From a checkpoint of a small image denoising model: 4.84M parameters.
Rows from block 9, named by matrix and row number. Rows with one number belong to one channel. Each number is 128 + 32 x the weight over its row's rms, rounded and kept within 0 to 255. All counts start at 0. Numbers have three digits each. After the name is the row's rms in percent of the matrix's.
# convs0: first 3x3 conv (model.decb.0.1.convs.0.weight, 144x144x3x3), inputs 42-48, a 3x3 kernel for each
# convs1: second 3x3 conv (model.decb.0.1.convs.1.weight, 144x144x3x3, transposed), outputs 42-48, a 3x3 kernel for each
convs0.34 100:128128128142128128128138128133051136128128119171154052142174073125065090096057128077113135128128128121171189169128128087204128128124066070200128128128128128104128128161128128119128153128082
convs0.35 090:186184128128121160170128178128072128128128130165128128111171128128128128173092128128142070035072128127170128108128182128093128089117137128128128128089128128128120128128146101128103164128075
convs0.36 086:169128159128168128092060073128149128128177128123128099083128170128128128128087128081031023200239255084155075144128045147116128128173139128196211128227128098137112128152128128128177071128040
convs0.37 094:152101153128128128128128086159121091136059148162128128128026217128185068128164063128128128200162119128128128128107111128128128128128128128182128128084128128128161128128087128128128083109153
convs0.38 084:135171160128194128128128075123128063138128128128210128128237128185128128197128011073128128128187128114093128128128067128128141096096130128118133128128128128128167168179092128128128128181136
convs0.39 095:128128128190140128128189132039068200198057128227172128148128069154075128128128153128128128128128041128128128128128174128161128084133155120128128132128154165113128098128089122074055130128128
convs0.40 095:148128128105128094128128128086107139072128170119128132098116168086144128128162128128108085128133128137128128128194074128128149128128118128128112128128128128154128125127164113128104208082159
convs0.41 114:128128128091124058087128087125128116128131159128070153082091128060128196128128128128128128179128122128070042128144128118143117128128128128055092055128165128128000144128128092062128128128124
convs0.42 110:100128122128157128140150145096180128128113128231128128128209128129128128128087127128100128128128121111128145128128115116121128128170128100128227045042133128128194099151128112063121128088106
convs0.43 105:128161171118128124178128144147128128091153128128123098128176128098142159128167130128108128055128158128177107128134128128128135081054188148128107128128133157106128128087145116128106128128128
convs0.44 102:194128065156165128128095140163195126128089128150171090164122137128179100128143071128066101091128073172160137128128128133073108147128128112103206112128159128143128128089114195128128093122128
convs0.45 095:128085128120128191128138128072111160171055196128019180139061128124047187128029186128128086195128104190222128128128116128033128086115169128057128128128128128136128128128128128128128140128128
convs0.46 118:100105128128128128128128130128128113128128128128147168128172114128116128128128128119128133049128110128127128128123128128128128107130128136217128039232082059132038128135128128105175128137128
convs0.47 109:178168128128146158128135093098081112130128144128128128166117131164128128096071134113106081025128128128170170128078128109128139128128128128128128128128128162140090151096056128128128098128161
convs0.48 095:128128120135126063128128128145128128095128186128062124128128122188113080128128118122128128147128145147128149082158128128128128128128141128168128128128184128128026128128143078147153075164102
convs0.49 109:166128128117153128128128128048083128059128128128145128128128128131089128119122121116128128185067235128128123101103128099143128128149212093126092128134128128128161183098150137126128180092128
convs0.50 094:128128188134088128128105128097128065128128128128128128128146172128132157165128054128026091128212124091158160128128128080128128128006088128082195145061128136149128128120128128128128105103185
convs0.51 088:163128078128098150128128128166128122195161128128128128184128067152068128104048144128128128128148128128128128098128057067017093097132125128128044106125177128128192128128128128128128128128029
convs0.52 100:164116163128128146148128115128131128122038128128052177122000197051192226128255128128128197019128083179128155128049128077143128184156128092094103145128082135186128122128061255049128128128128
convs0.53 103:090128118084128128059128094110128153109128128081128170118157128089170122087160141164158128167167157128056018128128169128128167128129128047133128128099128128128128128148145099170141106128072
convs0.54 093:128128128128131144107115086139092127128128128128128128128000128128133128085128128109128128193233128107102108128128216079053128128129147128128123146118128150128128128128128167117013032021128
convs0.55 104:128128128128112177104128229128128128133161128089242128128124151050197128143171023127128146128068128066128128103128128136118089128128086128128109128109099128114149165040125125093128080128169
convs0.56 105:114128128079113128128128106128104115128175128133145095098137128128168128138086128128162128128071019128088128128128128128128108128119079180128128159128125207096128128128098128095198128128163
convs0.57 076:128204128162128083188225215128105128128128128211128128158186175106152128128128075170128118131078151095128128057170128101128128128147151128128128074046128128128128096128092109084055155128158
convs0.58 121:128104128128128119128137106129128128128128128128128128128128086128153128114128128128128066132176105128189151128056177128199117128185148128128128128128128051049149104128128128146128128113153
convs0.59 112:128128157190080162162128128128128084128108128161128173128189183176128128128153093128072046141127106112128128078128130128084110185128128128154169128134081134061161139128128128128128065116128
convs0.60 121:130128094121147128132126071128128128160175128128128108128128097128128128128128128125115128128128109128128128128128128107202118080153214173220254128191180063128155128094101094126128128128128
convs0.61 099:106163110090128128117128096154088111132128128128198105154128081148128128061128128128082082133128128128114111094163134128137167138128156128118098187128128179128105127128141078128081128128160
convs0.62 106:128128128093179161181205160128087128128160076120128128143129128137128128119054129156128136083093101028128069145128176084128128128089145128128172128128108237161143142128128138179162154155128
convs0.63 103:128128096162128175128128128128077145128128111128128107170128128128134128133128055101111081110128111198230128128128144041042107143175177128128128128128127120128112128137057128128151168128087
convs0.64 111:128128128124128094128126105131119128129128128102117149128084179166109156146061128128128166156128128092179128128128057222182128128104128128128128128128064161113180167128059128117068100130129
convs0.65 131:128128128104128159086107116104142128128133128134128128152134093097128149128078128126128138128161201083169128157134122128119128195052181184158037128184045167172048083128128155190128110137128
convs0.66 110:128128128147171128151128131161168071121128155128158082173204012128060101128086199014128103200155190128128128062188142128128128132219071128128160051145128128067128124128098113181077170092128
convs0.67 111:085128128114128128140128128165156128128095184128048128128128157128103128098128128112148152137128000163128138149166153128154153100128150169143128128106147127128128126097128128128117097167128
convs0.68 085:240167128128052161128128128128042128180054022181068128128055020128078148128001128152128128128083128128146128128157128070166128128128111140128128128128128128128128128128085128128089128255028
convs0.69 097:128128112207128128145128128121128136181144122086128128128128128128230128143128128102107167128111060128109128075084111086177132128128081177128128127128136031127128158086128128129067128128128
convs0.70 094:095206144128128175128128126128081088180085093128129128189138110128128123106137128128171138097128105130128128128101101128128128144088128132128150128161128070128151185094072128096105128128128
convs0.71 111:128128128177170128128128089150129077084163128098153128107128063128133128135128128145128128128127168128128155111128192128128159128114128189176231114128128128110128087157128128125128128128118
convs0.72 094:153128097128178128079128128128172047152219128164128128175128128163128065053128112128095195128231166096090147128128128128149165128163183128128035201128128128128101128228128068182230068128128
convs0.73 126:205164128175167075134128128123031150075128110128139128128128170052218095156128066128128160129120128128128128128090128128128134128128095128145115152128141128114082154080128089000202092165073
convs0.74 091:134110079118145068100057091167163128180183152177128109128087128128143077128128128204191164200128033071118017086037128160128128128161128210109128128128128128128096170128070067128192128132128
convs0.75 099:128090128128103128159128128113156128128144128128141150087109128154085148131046128128128128152128145128128168128128128174128128128128128128128128126128128128086157128076128172151181128128115
convs0.76 079:114128128128165128128180146167128128203128128128128128122197128128128133232128061090128128128128128120098128128128115128070118061128128128128162128128128149164135088187045128168121128255128
convs0.77 103:128128128128200128114128128130044118110175095128220128071164137121122128183128048128128086128155128128128181149188168116084183139056128116128128128133108125143128149128059128161062136080198
convs0.78 083:128210128128115128128150128183158128150128128128164128163177089102128128128128086163171128104128207062128215128128110128128128128128128155149143128128128128128128128170128082128191140075154
convs0.79 081:255157155222094128155128163128128128128133128128122128248128003130101128099128128128128111166204170210128128074128128128107128095128205105121128126128128128128120106136093133125083104147000
convs0.80 082:128128128189128128125128165128128131128128128104128155128208132178128007224128085128107153088128128128128157167128128156128088128108147128128128063128120128128128095207128181075128062199128
convs0.81 093:128224128166128025142128115128095152128081128128056128128000205022128162013190128128177128227141041128140144073128155105128128128128128128128128128120189128128128076172041255070128089082128
convs0.82 088:153139128185153128128128128084179073128116209128129085153128128128128080128128069086128128128128209103156128092082095202128128128128128152128128128132032187185081128128085128171128128128143
convs0.83 058:156128128203130128128128244128128128128128128189201128128128255255128109188128128128128128128128128128189255011119128128077103136128128128128128128141128115128128136156073155044128128128128
convs0.84 105:128128118095110144128127128185173128128128128152106128158128176128115161072115128104128072131139021094078128183171128190128182172124179083135019128123080041128121128156171094166128128080085
convs0.85 082:132063153142128128128128057217106180111156128128128128128207096128128128130128128173128128128184197128104087076128181128128128121128188128128128187128128128036103128128128128128192086128061
convs0.86 088:085206091167128069077141128128128114128100155173208079138128128135128128128128092128128128007088128128140221128128128136128128128073128106095108128093119243128128128064018058218128128178128
convs0.87 100:100147090197089128141112084128162097128128153128128083128128080177097086143104128128179135115179124077128065065088128158202128211128128128128128051128128128128128128232168163083119128194128
convs0.88 099:161128128148204225162128124144095101184167128128152128128150128128170240128132128153108128169221128128120128129064128128128128128123128128126128128128154128077173097188056128063128128075128
convs0.89 093:085128097128128149128169113106128128157128128128086128126128128128105155100186128128117128128128128128128107128060128171128220144153128105128054128128128114055019089122128170134128128126107
convs0.90 101:108128128128128048128137128128128152131128128128091128093134128160128107205149104095128128095101018128128193136128129128097142128116128128089070192098128128142144128125097128113108104128133
convs0.91 087:184164128128138128128128128145128046128063146128128128164158128128124128128070128095128120156184255128118128128128132128018128128177132128111145128136128128169128080128192128128128128128128
convs0.92 072:128128166159050128187128176128156128135206087099255128201128029110128128188128128128108172128125189128128237114128094128057128128123122126128117128090103128128128140128099128128136140128099
convs0.93 088:157128128128128205128128128191043207128177165124128128128128036128128096004019201004090098125145176172176076128128080073128195115155142171160128128128128128187090123128099128248128128128007
convs0.94 065:128128128128175128196128128120207128153128128206172138128128128255128101179128128090128081123128128128161128128101128128157139092064128128137128128128128170128128128128077110155128163200065
convs0.95 095:128161128189233128128128128128103134128128128128184100151080128081190080154151123128128091135202169128135128128128147128128067128108128096083024177128094128128021128143106131128128080028128
convs0.96 086:128109128128107128081128070156055170128128075128045128128128128128126128096101145045190128226255205149128074090162128128108128177128128128128128168141128128128092128226045128128128128128087
convs0.97 108:128128167128128085203170093126184111136221128132141094128128111138136128128128006128128066172128128128128128062041128215128120119152128154128093128128128128084110107146111128128118077128128
convs0.98 094:128128128128099128128128128117001178128122045121146085223128087128128128133128128145162128114128213128073128185222110128128170159152128128126128128163128128128140128128095128128128128169128
convs0.99 127:128069056136108074077081128128071128094158160081043157073128128111214128140145130184104128128061000043088104211144128106182128153128128128128177141128172169157128147094128133128128105073147
convs0.100 088:086128120138128128128128130173127096128128125154128136128128128128128079128128128128212112153183128110128128133255117128196171128179128151154141128128200133128128128128142128096129161169114
convs0.101 097:095096096077125038121116128129156128128174150108176128114128128128185066154097092128080128170050165123128128128099088128128115128128128113128187128128220128171181128142058111139128044119128
convs0.102 100:115049128128046128112128128099155128122128162128161128110128128128128128109168128022128128128091128219136154128128175127128128128066096128128069170128078128128123151128136184103074128067128
convs0.103 077:208128187253140128128142128194128128240151070110125128128128077128175073154128096128128128091222249128150128106128128128128083173087128104133128110128128177128128128203128212142128028128121
convs0.104 096:079148100128137109051106128173203128108231128166166128128128128231176046128107128149128128131132170147128128227128128128128128128128128148087166124151173128109128030128128128203128069128128
convs0.105 112:145125128130112128108108083128128150147249128118220128128168128128128128149128128104128135081144156213124128160127128191128128128128078066128175137128151082128128096120128065211171070098128
convs0.106 086:128128199169151168128129042223106127128255100128128199120200128105128076066084128128169179214227157105030128043148046165128173149128128128098128128134159128128128173096128156128128096048053
convs0.107 121:097128098129128128126103123128120128128128128128141157128126128134159149110105128128128049086128041128167128128186226092072128128128128116128128175115063128199128128128108144175128073124128
convs0.108 090:128128206128128128128131149081128128136128128155172128032196139178128128128104051183051128128128085096128128128128139128128111128094128128128137122128128128128128113128128128128059175218232
convs0.109 100:128142174128128124112128128143128128125128128128128128128128127074146120108128146128128089128128138206164167054030106128099128128094116255128095128183054128108128128128123128152138161117083
convs0.110 116:075128128076094093128128128173182054120226114118155172128194128128128146128128071125145128048087060103074158164087128163203019151136128128128070128128128128128141128230128128064248092128141
convs0.111 107:128202137128128128128128086128107184116149089128046101128100145136131196128128158128142128128128047128178128128061128128128128058076054181128054128052128128128128120130128137128085164072052
convs0.112 130:128119143128125128119128125110124128128128128128128128128088101128120153128128128105051124123145128147123128105128122063121142128151110128134128128128065033113011128128156128178128165128128
convs0.113 120:103148128097128136128138128119128106128099112128128156125128128128128128128128128128128128128128128128089128117128184128128128187128172180122128128145168128162123128141128128136099069128128
convs0.114 101:078022106165110128080103128128094128128128128225171164076092128128187074128128128190132128128128128128128128222177128128128212109171128128146128128128121128128143140007128190128159127102128
convs0.115 104:099134140137160175128120128178128212128128128128255120121128128151229128121142128128149128188060128128162167134086128128128122107128109128128128105115123085160029128128128096159105086160128
convs0.116 073:128128246189102128128112133144128128128209188128234099128205128169047085128128088128128153128201195151128128128128116128128101128131219128091099128128128151128151128128141128128066128128128
convs0.117 097:128092128128098112101100150128190128099128152111128128128097128120164144128128087099157128120128075128063182148128128128117128128128128099128128121154128222195128128128123128120173068132168
convs0.118 111:128153128128128180128144138106128128120128128128103128074083128128118128153127157128103099128128125243128149173128106128128084128115128193131255128128081128192128128128158128128117122094128
convs0.119 077:152128128115163175153105128097128076102165128128128128137152122128105105128070114114081092110128147128128164128128128098102172111197128128128128115157128140128113155128075128128128169128140
convs0.120 105:113128128066128064128128128169128128128255128103128111128128123128184154107232128139128128114090128055044099117118128156128128128163128209128174128043128128128139128203097128128128128103128
convs0.121 107:128128104128128100128120084161114128128128128141128112128013194076059128081096150154141128097146186220097065128128075146181128106194152087117102125118128099169167130128128128128128199127142
convs0.122 104:188128081198128112148182158114128091178128159158128128147209134205128128128128059128093116128176141089128118084086071104131128128128146128128128118106128128128128086128097076052153128135128
convs0.123 070:173204128166161128128179186128128128198128128128128128161096128148128128128128128000128128128128148128194157128143038032128128102042139180128061128128128128128128128173106128128128128078161
convs0.124 098:211128113203128130145210188128086202128082167128057128161082159128066128127128179120079181128142255128130119128128129128128128128137120164169128128128128128128128072140164175143089049087121
convs0.125 064:191247211255229128128128163135128155194128128146128128128098063151145039155128091187159128128128128166160128000102128120127128123128128138095129128137138146157128160038021242128128128190063
convs0.126 092:128095091128146119128128117172185128176128128128049110128119128110128128128083183159128214106128128128128116106128128128134211049095142128069141142128128255128103121096128175198128128089128
convs0.127 090:193193128195147128047128065128162128165128128000196122139128128128176128112128128097128128126174248128128128128128049128128128128200168095128128191128128146128128128137128197172154083096146
convs0.128 111:183128128176180129123143128225128000112128128128197056140128128138128128164175128181130128195128128098138206098065128117188101128101128128196082128128128128104128128177133128195033128085201
convs0.129 106:128073128072161183128128157128112128100128128184128129128158146128162077156099122181168128130128099128128128128128165170115140128106170128128116128128128128128128099128128206150129159123109
convs0.130 101:128101090171181128128128100180128128128204128255163154128071142128066128109128116128143236128128128177098069160145128134128128150128177099128194064128093085128128104162128128131122128160053
convs0.131 110:135149167143128128128128117128128128128128139136128128128173128128128035128128128128062128128128128128128073237128128128071138128128140128128043128128096075190099095125128062128128128128128
convs0.132 100:128165128165178128108128101128128128097107103128109160070176128128128128132128104128128128128070114128112160128044086128120137154131128177128128128187128059128137097128128116079128102158128
convs1.34 099:128096128163128090128094128128128031128119099128128082127128128128128117128132113115133128128128128185200202128061128128128120128128097128083149183123128128146128141118079140198128128137128
convs1.35 091:128150128128144128179053097128128128128128085128233128224130052134128151128097111156033108128128128128128128128128128128128125128128128156126128128128128128075138078174128128119167153128101
convs1.36 088:169130128070198242087128059169155128128128049128056128217128136128128164128086128203128170055081128128168128207200111128128128128034061186120135128128128031128128150128128128125128112076128
convs1.37 091:092128092128128076072150128128128122128128128128128150169120112128112091128147133128128172065099128120128128128128149128143127139181114176128159187186128198140128128140061128101109136149211
convs1.38 091:091122128105128114128166128109083128128128113128020191128128116128128078128128128050116213006128205128128102168128128128128119151162128085195128128165085129128128128103128122095128128061132
convs1.39 093:144128166128183139128174147151200106128128154128128128044170116128155225128128162207111062128128128128128128094128177157052090155134128128118128097173132154134128128128128128128160128147128
convs1.40 095:148151128181155129128106124088128128128128128128128081128128161128147142128128128154128128053128128128179116185064104128128154128101059128128119128134093128107128128116128128132108128128074
convs1.41 099:128128190128128128128169128140128103111128128104146195222128123098127124128181128133108128082128128128090128128121128172059089128148122084119052087128128128155128096128083176130161174128134
convs1.42 110:085141091128080128148128128129128128141121088185128108128161128131121128071128128128128128139128084178128115128107113128128056128128000128110251128128211128115226128128128041153106128167128
convs1.43 106:128158128128176142128107128074072128128128128132144182128128128128128142128128156128128097106107128154143177128087128117065085128128128157128128128128062196128159128128128128128203128090138
convs1.44 109:128128128128128128128128157142128144128146128128108051128128128128146128181094128128128128169128174163152128209128128128213128128132067128168157128084118128136192091094128128128101143128128
convs1.45 093:128128128128107077097151117128171128142081129128113133000128128128081066113110128128104128152201128128128165205091099158128101138000032133093000178128128128128128128111087128128128128200183
convs1.46 113:085128128060218074128177069065128097128128128036136128128104162128064128207111164128149164128128148095070148128128102171156128128128116217128185128128168128059128128128128128128159128128126
convs1.47 111:128206044128128128148128132066128122160172128128194164119155165085055128128098128149151177128203205128189128128128128118120155095128128128128129128092128128046128128156128128128114158128187
convs1.48 093:143128128186135128057092143111141128128086163128146128128128128128128179128128090128189128071128128099124128167128116128128128119128128190128128145168103066069128132128129165128128128068114
convs1.49 094:128128140128128128128128128000085146128076093128160128157128107121128164095091228128128168109128217070215134128122128128132240128128128128128000168128128102128070128165128128074127116090128
convs1.50 105:128123128128128121118157128116128128105128167128140109025128102128128128128083128128115128128127128120128128174138128157128128128170128115128128101128104076218137128128128128128103128128128
convs1.51 097:129128064041168128156200167128204154128196128121128128148128128137128128128128081164128128165128128132031128128234131184153136128067127123128071084211128128128128128128153128128128215112128
convs1.52 091:128128180128103128074129128129055128128171164156156061062062128128159137128128128019131094152128128169128228139128159128128160055131128128114080128128128208128128063174128109151128128128128
convs1.53 097:080128128206107128153128208168128128171128128168164161128128096170128128128090128128128128050071115128017128089089128128171128004128128128115128150108119139073128128128128128128128109133183
convs1.54 094:128128150128128061128083080128128128128128128128204099128073114128128166047181068099128140128152003194128128097128206139165128120128128128128200087128052128128106089134129176128128128128098
convs1.55 099:128069128128136132128128123167139128117128128128128128139156128091128148078128160213128173128128128092128167169084155074128128084217128128126097128128128128173067128128128165123128120120128
convs1.56 105:128128194133044128128113123213138194128123128128090186170128128128146127128128166194128128128179128128095128162128206128165128151128123179128128128128066128169128054128000128128174150143199
convs1.57 076:089081128128128128128071125101196128128128172128128116128140128128085128128128128049081163128128128209150143128195128089207128128105128128146128032128128128128128128148087128128128114128122
convs1.58 117:128115165128044128053106128109170176088103128124249182080128128094128153128128124128128128177191128161167128161188186128093128128150147193128190128081128036055105200128128196122128098128109
convs1.59 109:157128045131128128128128115128083097128128128128128128128130128115128054098032106146169182135128128178141128128093128208128128159128128128128128128128128128083111124128128106128128128128128
convs1.60 121:084066061153128128153146128114175108128128101076128128128128128128124128128128128128130084128128128107128160128128128128128161128064128128092244128128111128046244129129147128114142128225146
convs1.61 100:101128128128128235060128128128139128128127160200097122128128204128128128093136128107134128154128128170176097074128128109167128128128128197128128128128051180128128128100099139130128102128107
convs1.62 103:198128144128158128128128128128128128128099128081128136140149163128089127128128109128155128128128117029074062128233165154146128036132128128128128171098128173128128128135131128099128083129128
convs1.63 097:128128059130128050107200128135079179128128141101128105177135089128128128128128097177106128198128096128092128128153061128192070092118128128128128137132211098128164086128128128128142128128138
convs1.64 108:128128088128128110128063063147166193174128128128128128128146224128128118136128184193128128128065128128128137128095128128133128122128114128128128128128099128128128128128128107128152136154128
convs1.65 118:128178207128154128128157128128132128128128121035117139128131160093064128046110128101147128100103128159094197100128128151128128116051128220163128181171128128128131128044105164044112128130140
convs1.66 102:122128128108075128119128104094128128102128128176110128171150164128128128128100128104128128141128128128128082128162128108052128128128161128079126097128172128128128130136112128128154128128128
convs1.67 110:183128170128128128128090157128020128128128194128128103128128128152063128128119154128166161130075128128090128128128206143128128128095128128128187128128128114128050128128129128112128165128172
convs1.68 085:128150128082054128128128128128128128128128128128156128128163070134128128128128024128128165145181128128128090115128205090128070128145092128070127109117147127128101155128064128128127157092035
convs1.69 091:128194142128068128084087133079109079128072177128107128152128128127128030128128060128128104255190185156128128094128128128128128135128160128173128152128179210128120128212215206157128128128146
convs1.70 101:128047192196100128128143136121168128128089128128093128128150128102162128128111108128128136128128161043128110128178204128128198209128128128153200128102128169128174128128128152128128060136128
convs1.71 109:128128128128093128128128128128128128128074182148104128079045090128183128128064128128096083128155128153117128128147186128128116095197128099196128181072155119109097128128075128128188128051128
convs1.72 097:179075122128131128128128179128170165161128147128062130128142128123157176128100128128128144128138141064190128204128128125128171128128128109135128207128128077115128128128088135128128128112128
convs1.73 096:128128128128110133120049168128158128128145221128128174128035098122155175128194128120165173128128152128151232149128107128128128128106124192128134108128082128102128128100128060190070170128128
convs1.74 096:219128128128128140128148128128104129128115128106128168187128131178155128128128066156158173123128203079152086111185128128143128128162138145162128182128153128163128163100187109176217175128128
convs1.75 108:128128101124128178128128128128128128128128128062128128128095128128071128128174255041152128128117128128118128082154172128175128128128132128170128083164053129126175128128104015126195128184128
convs1.76 078:128143128128128128146149128066128128008128128128046128090130128064128128128128128207128128145128078167128128128128044128138090128051101232161162128183128086109128132147114108053066117143158
convs1.77 100:128153076084128138128149128095128161131128191128128123090128111095080128142056128060128253128128141128128187114128152095189128128089128073128110128128163195105128128128128103128172151218118
convs1.78 099:111196128117128128186099128076128128128128074119128156128159128100166094145128128128187128113074196128118118128131100128064129195128152081173126128128219157128128114128128130128139154128128
convs1.79 095:128101128128128113109128128172160128170060128165137080128128128128145128128168106146128071128128115128073071128128128128128202128166128092111073128068102128089180128152128128128055118090150
convs1.80 088:128128128104128076128128186175139128158128072128128097073128104134173083133076128128092128128119182158082128128188212165195078218128128128088199066128083049128128128128128119128128128091128
convs1.81 100:128128086128128128128128099139128128065166155128128162138091128106128128069179128128128128190125158128168107101128128146128128185134154128096156160151106128128128128128128158148160128128128
convs1.82 096:128128128101143080102008064098060177128067128039128128128126128128128120083129128090128167128128128128128210128179067128112130128128084165128048136128128128188128128093175169181125128145128
convs1.83 085:172128128128058074128128204121128074128126128128155128210128128174128128128157128062062128100128065131170128092036166102128162128128139128090128128110065151138128164121114128128132128203168
convs1.84 103:157213128104128096128195128170169085078128128128128128128172072115128128140128128128191183128204128169128051137235128163202127117128128128080128231085026166128128140188117094128111128153139
convs1.85 087:164130128085128070128153077115128128089128128128128075128100128194128128154128199202128128128124128128128128128128128074128128128184128197211163214101123110019128153158162070126128128135128
convs1.86 098:043128112146128128134128138128128065162128078104123135081128044157064126128094126052195128066128128128128103084149128172147078128128128128128107128174102128130128128087160128111167112128128
convs1.87 094:123128128134134128128128041128088059128128128103162128128051128146128101208174053214188128128135128099133138167065186128077113128095073128128097142128206128128128114128128158125158112128099
convs1.88 090:128057128128128128128128128128123128119128106128128128102128128171169128153221128186154064249062128128107155229128128149107128131128128128202179155128128128193158128128090128128128107081081
convs1.89 094:185128128140128128128128128128128128128134167165128128152128189196076128152072128059128123128130128099113067140164128098134176128195136243198128128128128082091105196114128167159128184128159
convs1.90 104:128123191128073053128128142110135163128128128139097085128128128128128075116119128106128128129159128128140128128128155097128058043128128078130089152255128144128161128156127042128128128128128
convs1.91 100:132179045128128160123128128108063128128092128091128098190128128085128128180094128179217128073116195128118128128068128108153117118138047073182128010128190128128128171128128128068116128152128
convs1.92 086:099128128128128128165128128128160117053189128128081142153083077128181065110055108057128128058121128060128138074212128148178128148062178128128128111128128128098128168128128145128128128142155
convs1.93 099:060094167128128110128128128128128100145128032128128128128092128162074113165154149128151128183128071075109114128128072128128215154104128128128079058124128128184128128128128129128081128143089
convs1.94 093:166114128128118128126073128148128096107128061159130082155087100085122128090128128054067128128128128128128128128128128128128128128188083066110129128128128199128128128190128128128046169036151
convs1.95 100:128128128128111128131128072047128128104128083128128128092128128136128128128139134128128128106133128147187190169128147128162059198128101128140087128147128108186128128088128128128128128120042
convs1.96 098:128128128128115128149085103142120216154130114128128111128195128128155075128173128128128128147132067128059128128128128128128112128082128128128128128128051187113128132128128142203154115128086
convs1.97 099:111087128167128188119128128141128128126104128128128182128128128128059072128128128118128178096128188135128128097128134150128128128128116128082128128128129128128128127183162128106128152129128
convs1.98 090:045128071049128039128188128108128100148134128104074128089128128134135128128128197220128128103141128096112129039128088128127128128106162149128161196098091128129143161077153086067128148128216
convs1.99 102:128146135128106128128093128092128128128128072128106157128099092125128128151153078128128151116128128128128128156128128128167128128128062128092075128078087093128164131128039143113131128128088
convs1.100 100:128092128236128128166128128159128139143160128128128128128128123165018095128072128128128128128128128063100120128080128128094128128093128158128128084128128128122128128128128088128171128128128
convs1.101 096:128115128189154128128142128068207067052219049017082051128196068117170128128122104128128000108157049137157128174139059128128128128128128117084128087128158128128128164171184128130128128056128
convs1.102 101:128128128128119167180065128076128146128098128060128128086128167128128189084140143036044128082118178128128162128128128128119128128035128128190164195128125128177086128128128113161085100128118
convs1.103 085:128128128082128128128157128128105128128084128099128128128128173128128128128128143128050155128116128143154074056071128128128128157168180128029093128116153102128128128128019154095159162128128
convs1.104 101:128117128128141128128128128122128073157103128204207128134128128128092079128182128168078128151128128128128128128129128054037023128127100128139125181042128128128177100128077115128128149128113
convs1.105 105:128128128140128128103128128252128154128095130128128099124125163128128128128128104128156121128128232128128122128128099128128128128108105128126128128128128099138241128128139128107128128193255
convs1.106 078:128149128079037130128128113096128128116079132107120170128128128128128048128128128118128150066128128199054093128128195128095096128128128128178128101128053128128074117140160128128128116189076
convs1.107 114:172093096103128128128128128128070134140090128128128128128157128090110128049128107128128128064128045141196128128047090128157128128116128128085103123114128128123128116128128110128128128234128
convs1.108 087:128128093095128128098128128135128128128128171128137133195128090128046128128153094047122138162089128128103080099133128165128214128077104131141129128155160128164128128128148128101083073113128
convs1.109 104:102128052166128138128128128116184128167152128128128128110112128128128128128132128143128128128128154128128128128128121129128172129128128128085128118100074074114023189128128128128153128097103
convs1.110 106:112152090128128113142119010182066045157128128128136186167128128128153131128128151128128128128128128215183128128128123128113128128128128154128122157106130191128128128128127077135128112125128
convs1.111 100:161137133128117182170063128177128128128128122106128128128138128187150128087128128128128128174128120128128127128128128128073173199128128128128118128128128087128135128162128089158066057161080
convs1.112 122:131128128128080128149128117128091148128128128128128128080120116128128109128097128128128133128128128148128155128120128128090128169128137126179100128134109128128066069128100128128110043128020
convs1.113 113:128128128128128128168128128128128090128173117151128116064137128128128102128168038128128128128128128103094128128109077128088093120128149133122128128128128128150156128110137150128128083128078
convs1.114 095:080128128128168128128092134128128128161128128115128116128128128148191043128128128128147178128128128058128101128110128115128083128128128125128128128128182128164128128128183128098128128128130
convs1.115 098:055204128099163128128128152161017132112128178128111128128128200128117142128077128128128128159128057104128128175070106128128114128128117128128128161128132128128019128073128112128128164128128
convs1.116 080:128128098128128128128128128192128157044114106111128174173199116128128184154128128128128128078094128167128128128128128128074128128169128128128128170128128128178128128128120128128128128128082
convs1.117 097:128128128129128099128128115128054082128128114115090082157128128128128136150128128172128128128110128159120186154189101128128167128126128078128128128075150144128255136162128128128128128104128
convs1.118 107:128128065126222128128218104128082128137172128140210128128046128128120167170128173130128111159128200128156128128162112180128128108128128191128189128094144141128128069152128128128215128128128
convs1.119 089:128128103061053128039128143128145128128128048107114128156109128076128128128159128115128135128128128168128169106128128152148126160049128074171181065194069128068128128191128175128105121128128
convs1.120 105:128128065103128075101128128048128041128128128128192085128128158128110132128128128134108097128068128128181128101128128130084128103128106128128128128208128128128134128036128128128128211128128
convs1.121 098:128128184056128128162183196128128128138128128128063111123188039128128093211141141071067128128128081128128128136125128159128035169128098128128120200189175149137210128128106171128128128128129
convs1.122 095:128128128128155128137128128128128169128195128128128128128128128107107128054158128156128128128128168128128128128128128167128128110105128153128124128128133128160108128056128105190107128148128
convs1.123 076:077111128128128061128150128118128128128107211128128187128149128100128128144144128128128128123106064180128128160128113159038128128128082128128128128113114128128128128128128128128128128142091
convs1.124 092:037128155123125128128128128244101138166128128128128162128128128096235128021128128128125137128128128112180179181128128128128060128166128133184061128128124128066128128128190128132128128128128
convs1.125 078:128128128091128050128128128144095107073128128187191128128105128128136128128128080128102065128129037128042050048076128128129128128128159128141128128122117082128107128128105128128142092128128
convs1.126 096:148128098128128108102141128162181167153080083128128154116107126128165090181128129128101128128128150188184198128128128128122128073206128128128128159128128128168137157207118144128128112128135
convs1.127 096:128138128128128114128128128128124159128189128128177128128096132128128074128162107112128167128076204099015140128144128128128128128084067128205128128119128138128128155128128158128060128153121
convs1.128 093:128128179148128128128080083128129128158070099160128077106128128128133128147158124128076203128128111202148102128115128177113128128062095128128163180128140145128128159116131169128128107098128
convs1.129 112:128128207128128202128122128087157145128128144119128128177142212128128128128128128175168128117158128164078108128128114199128128162128153089128072128128128128100031128128140170128190128175128
convs1.130 104:164105151128128078128128128128128084156168084128151128128125128058071102090124180178227128150186128067175128103105062128144128128169057128119150255128157086128128104099138133128100075128069
convs1.131 105:128018205128128206128128089128175128118122101124128178137128128135128136106128165108128128128160128144128125137128161128138128128128128047111065128103098118101128128187128128128149128128046
convs1.132 102:128187162128113158128128128128103128128128128128128128128096128161142128148128104061200109056144128128168143088119166128128128193128128128108128128108140085165094120128128128128128141128128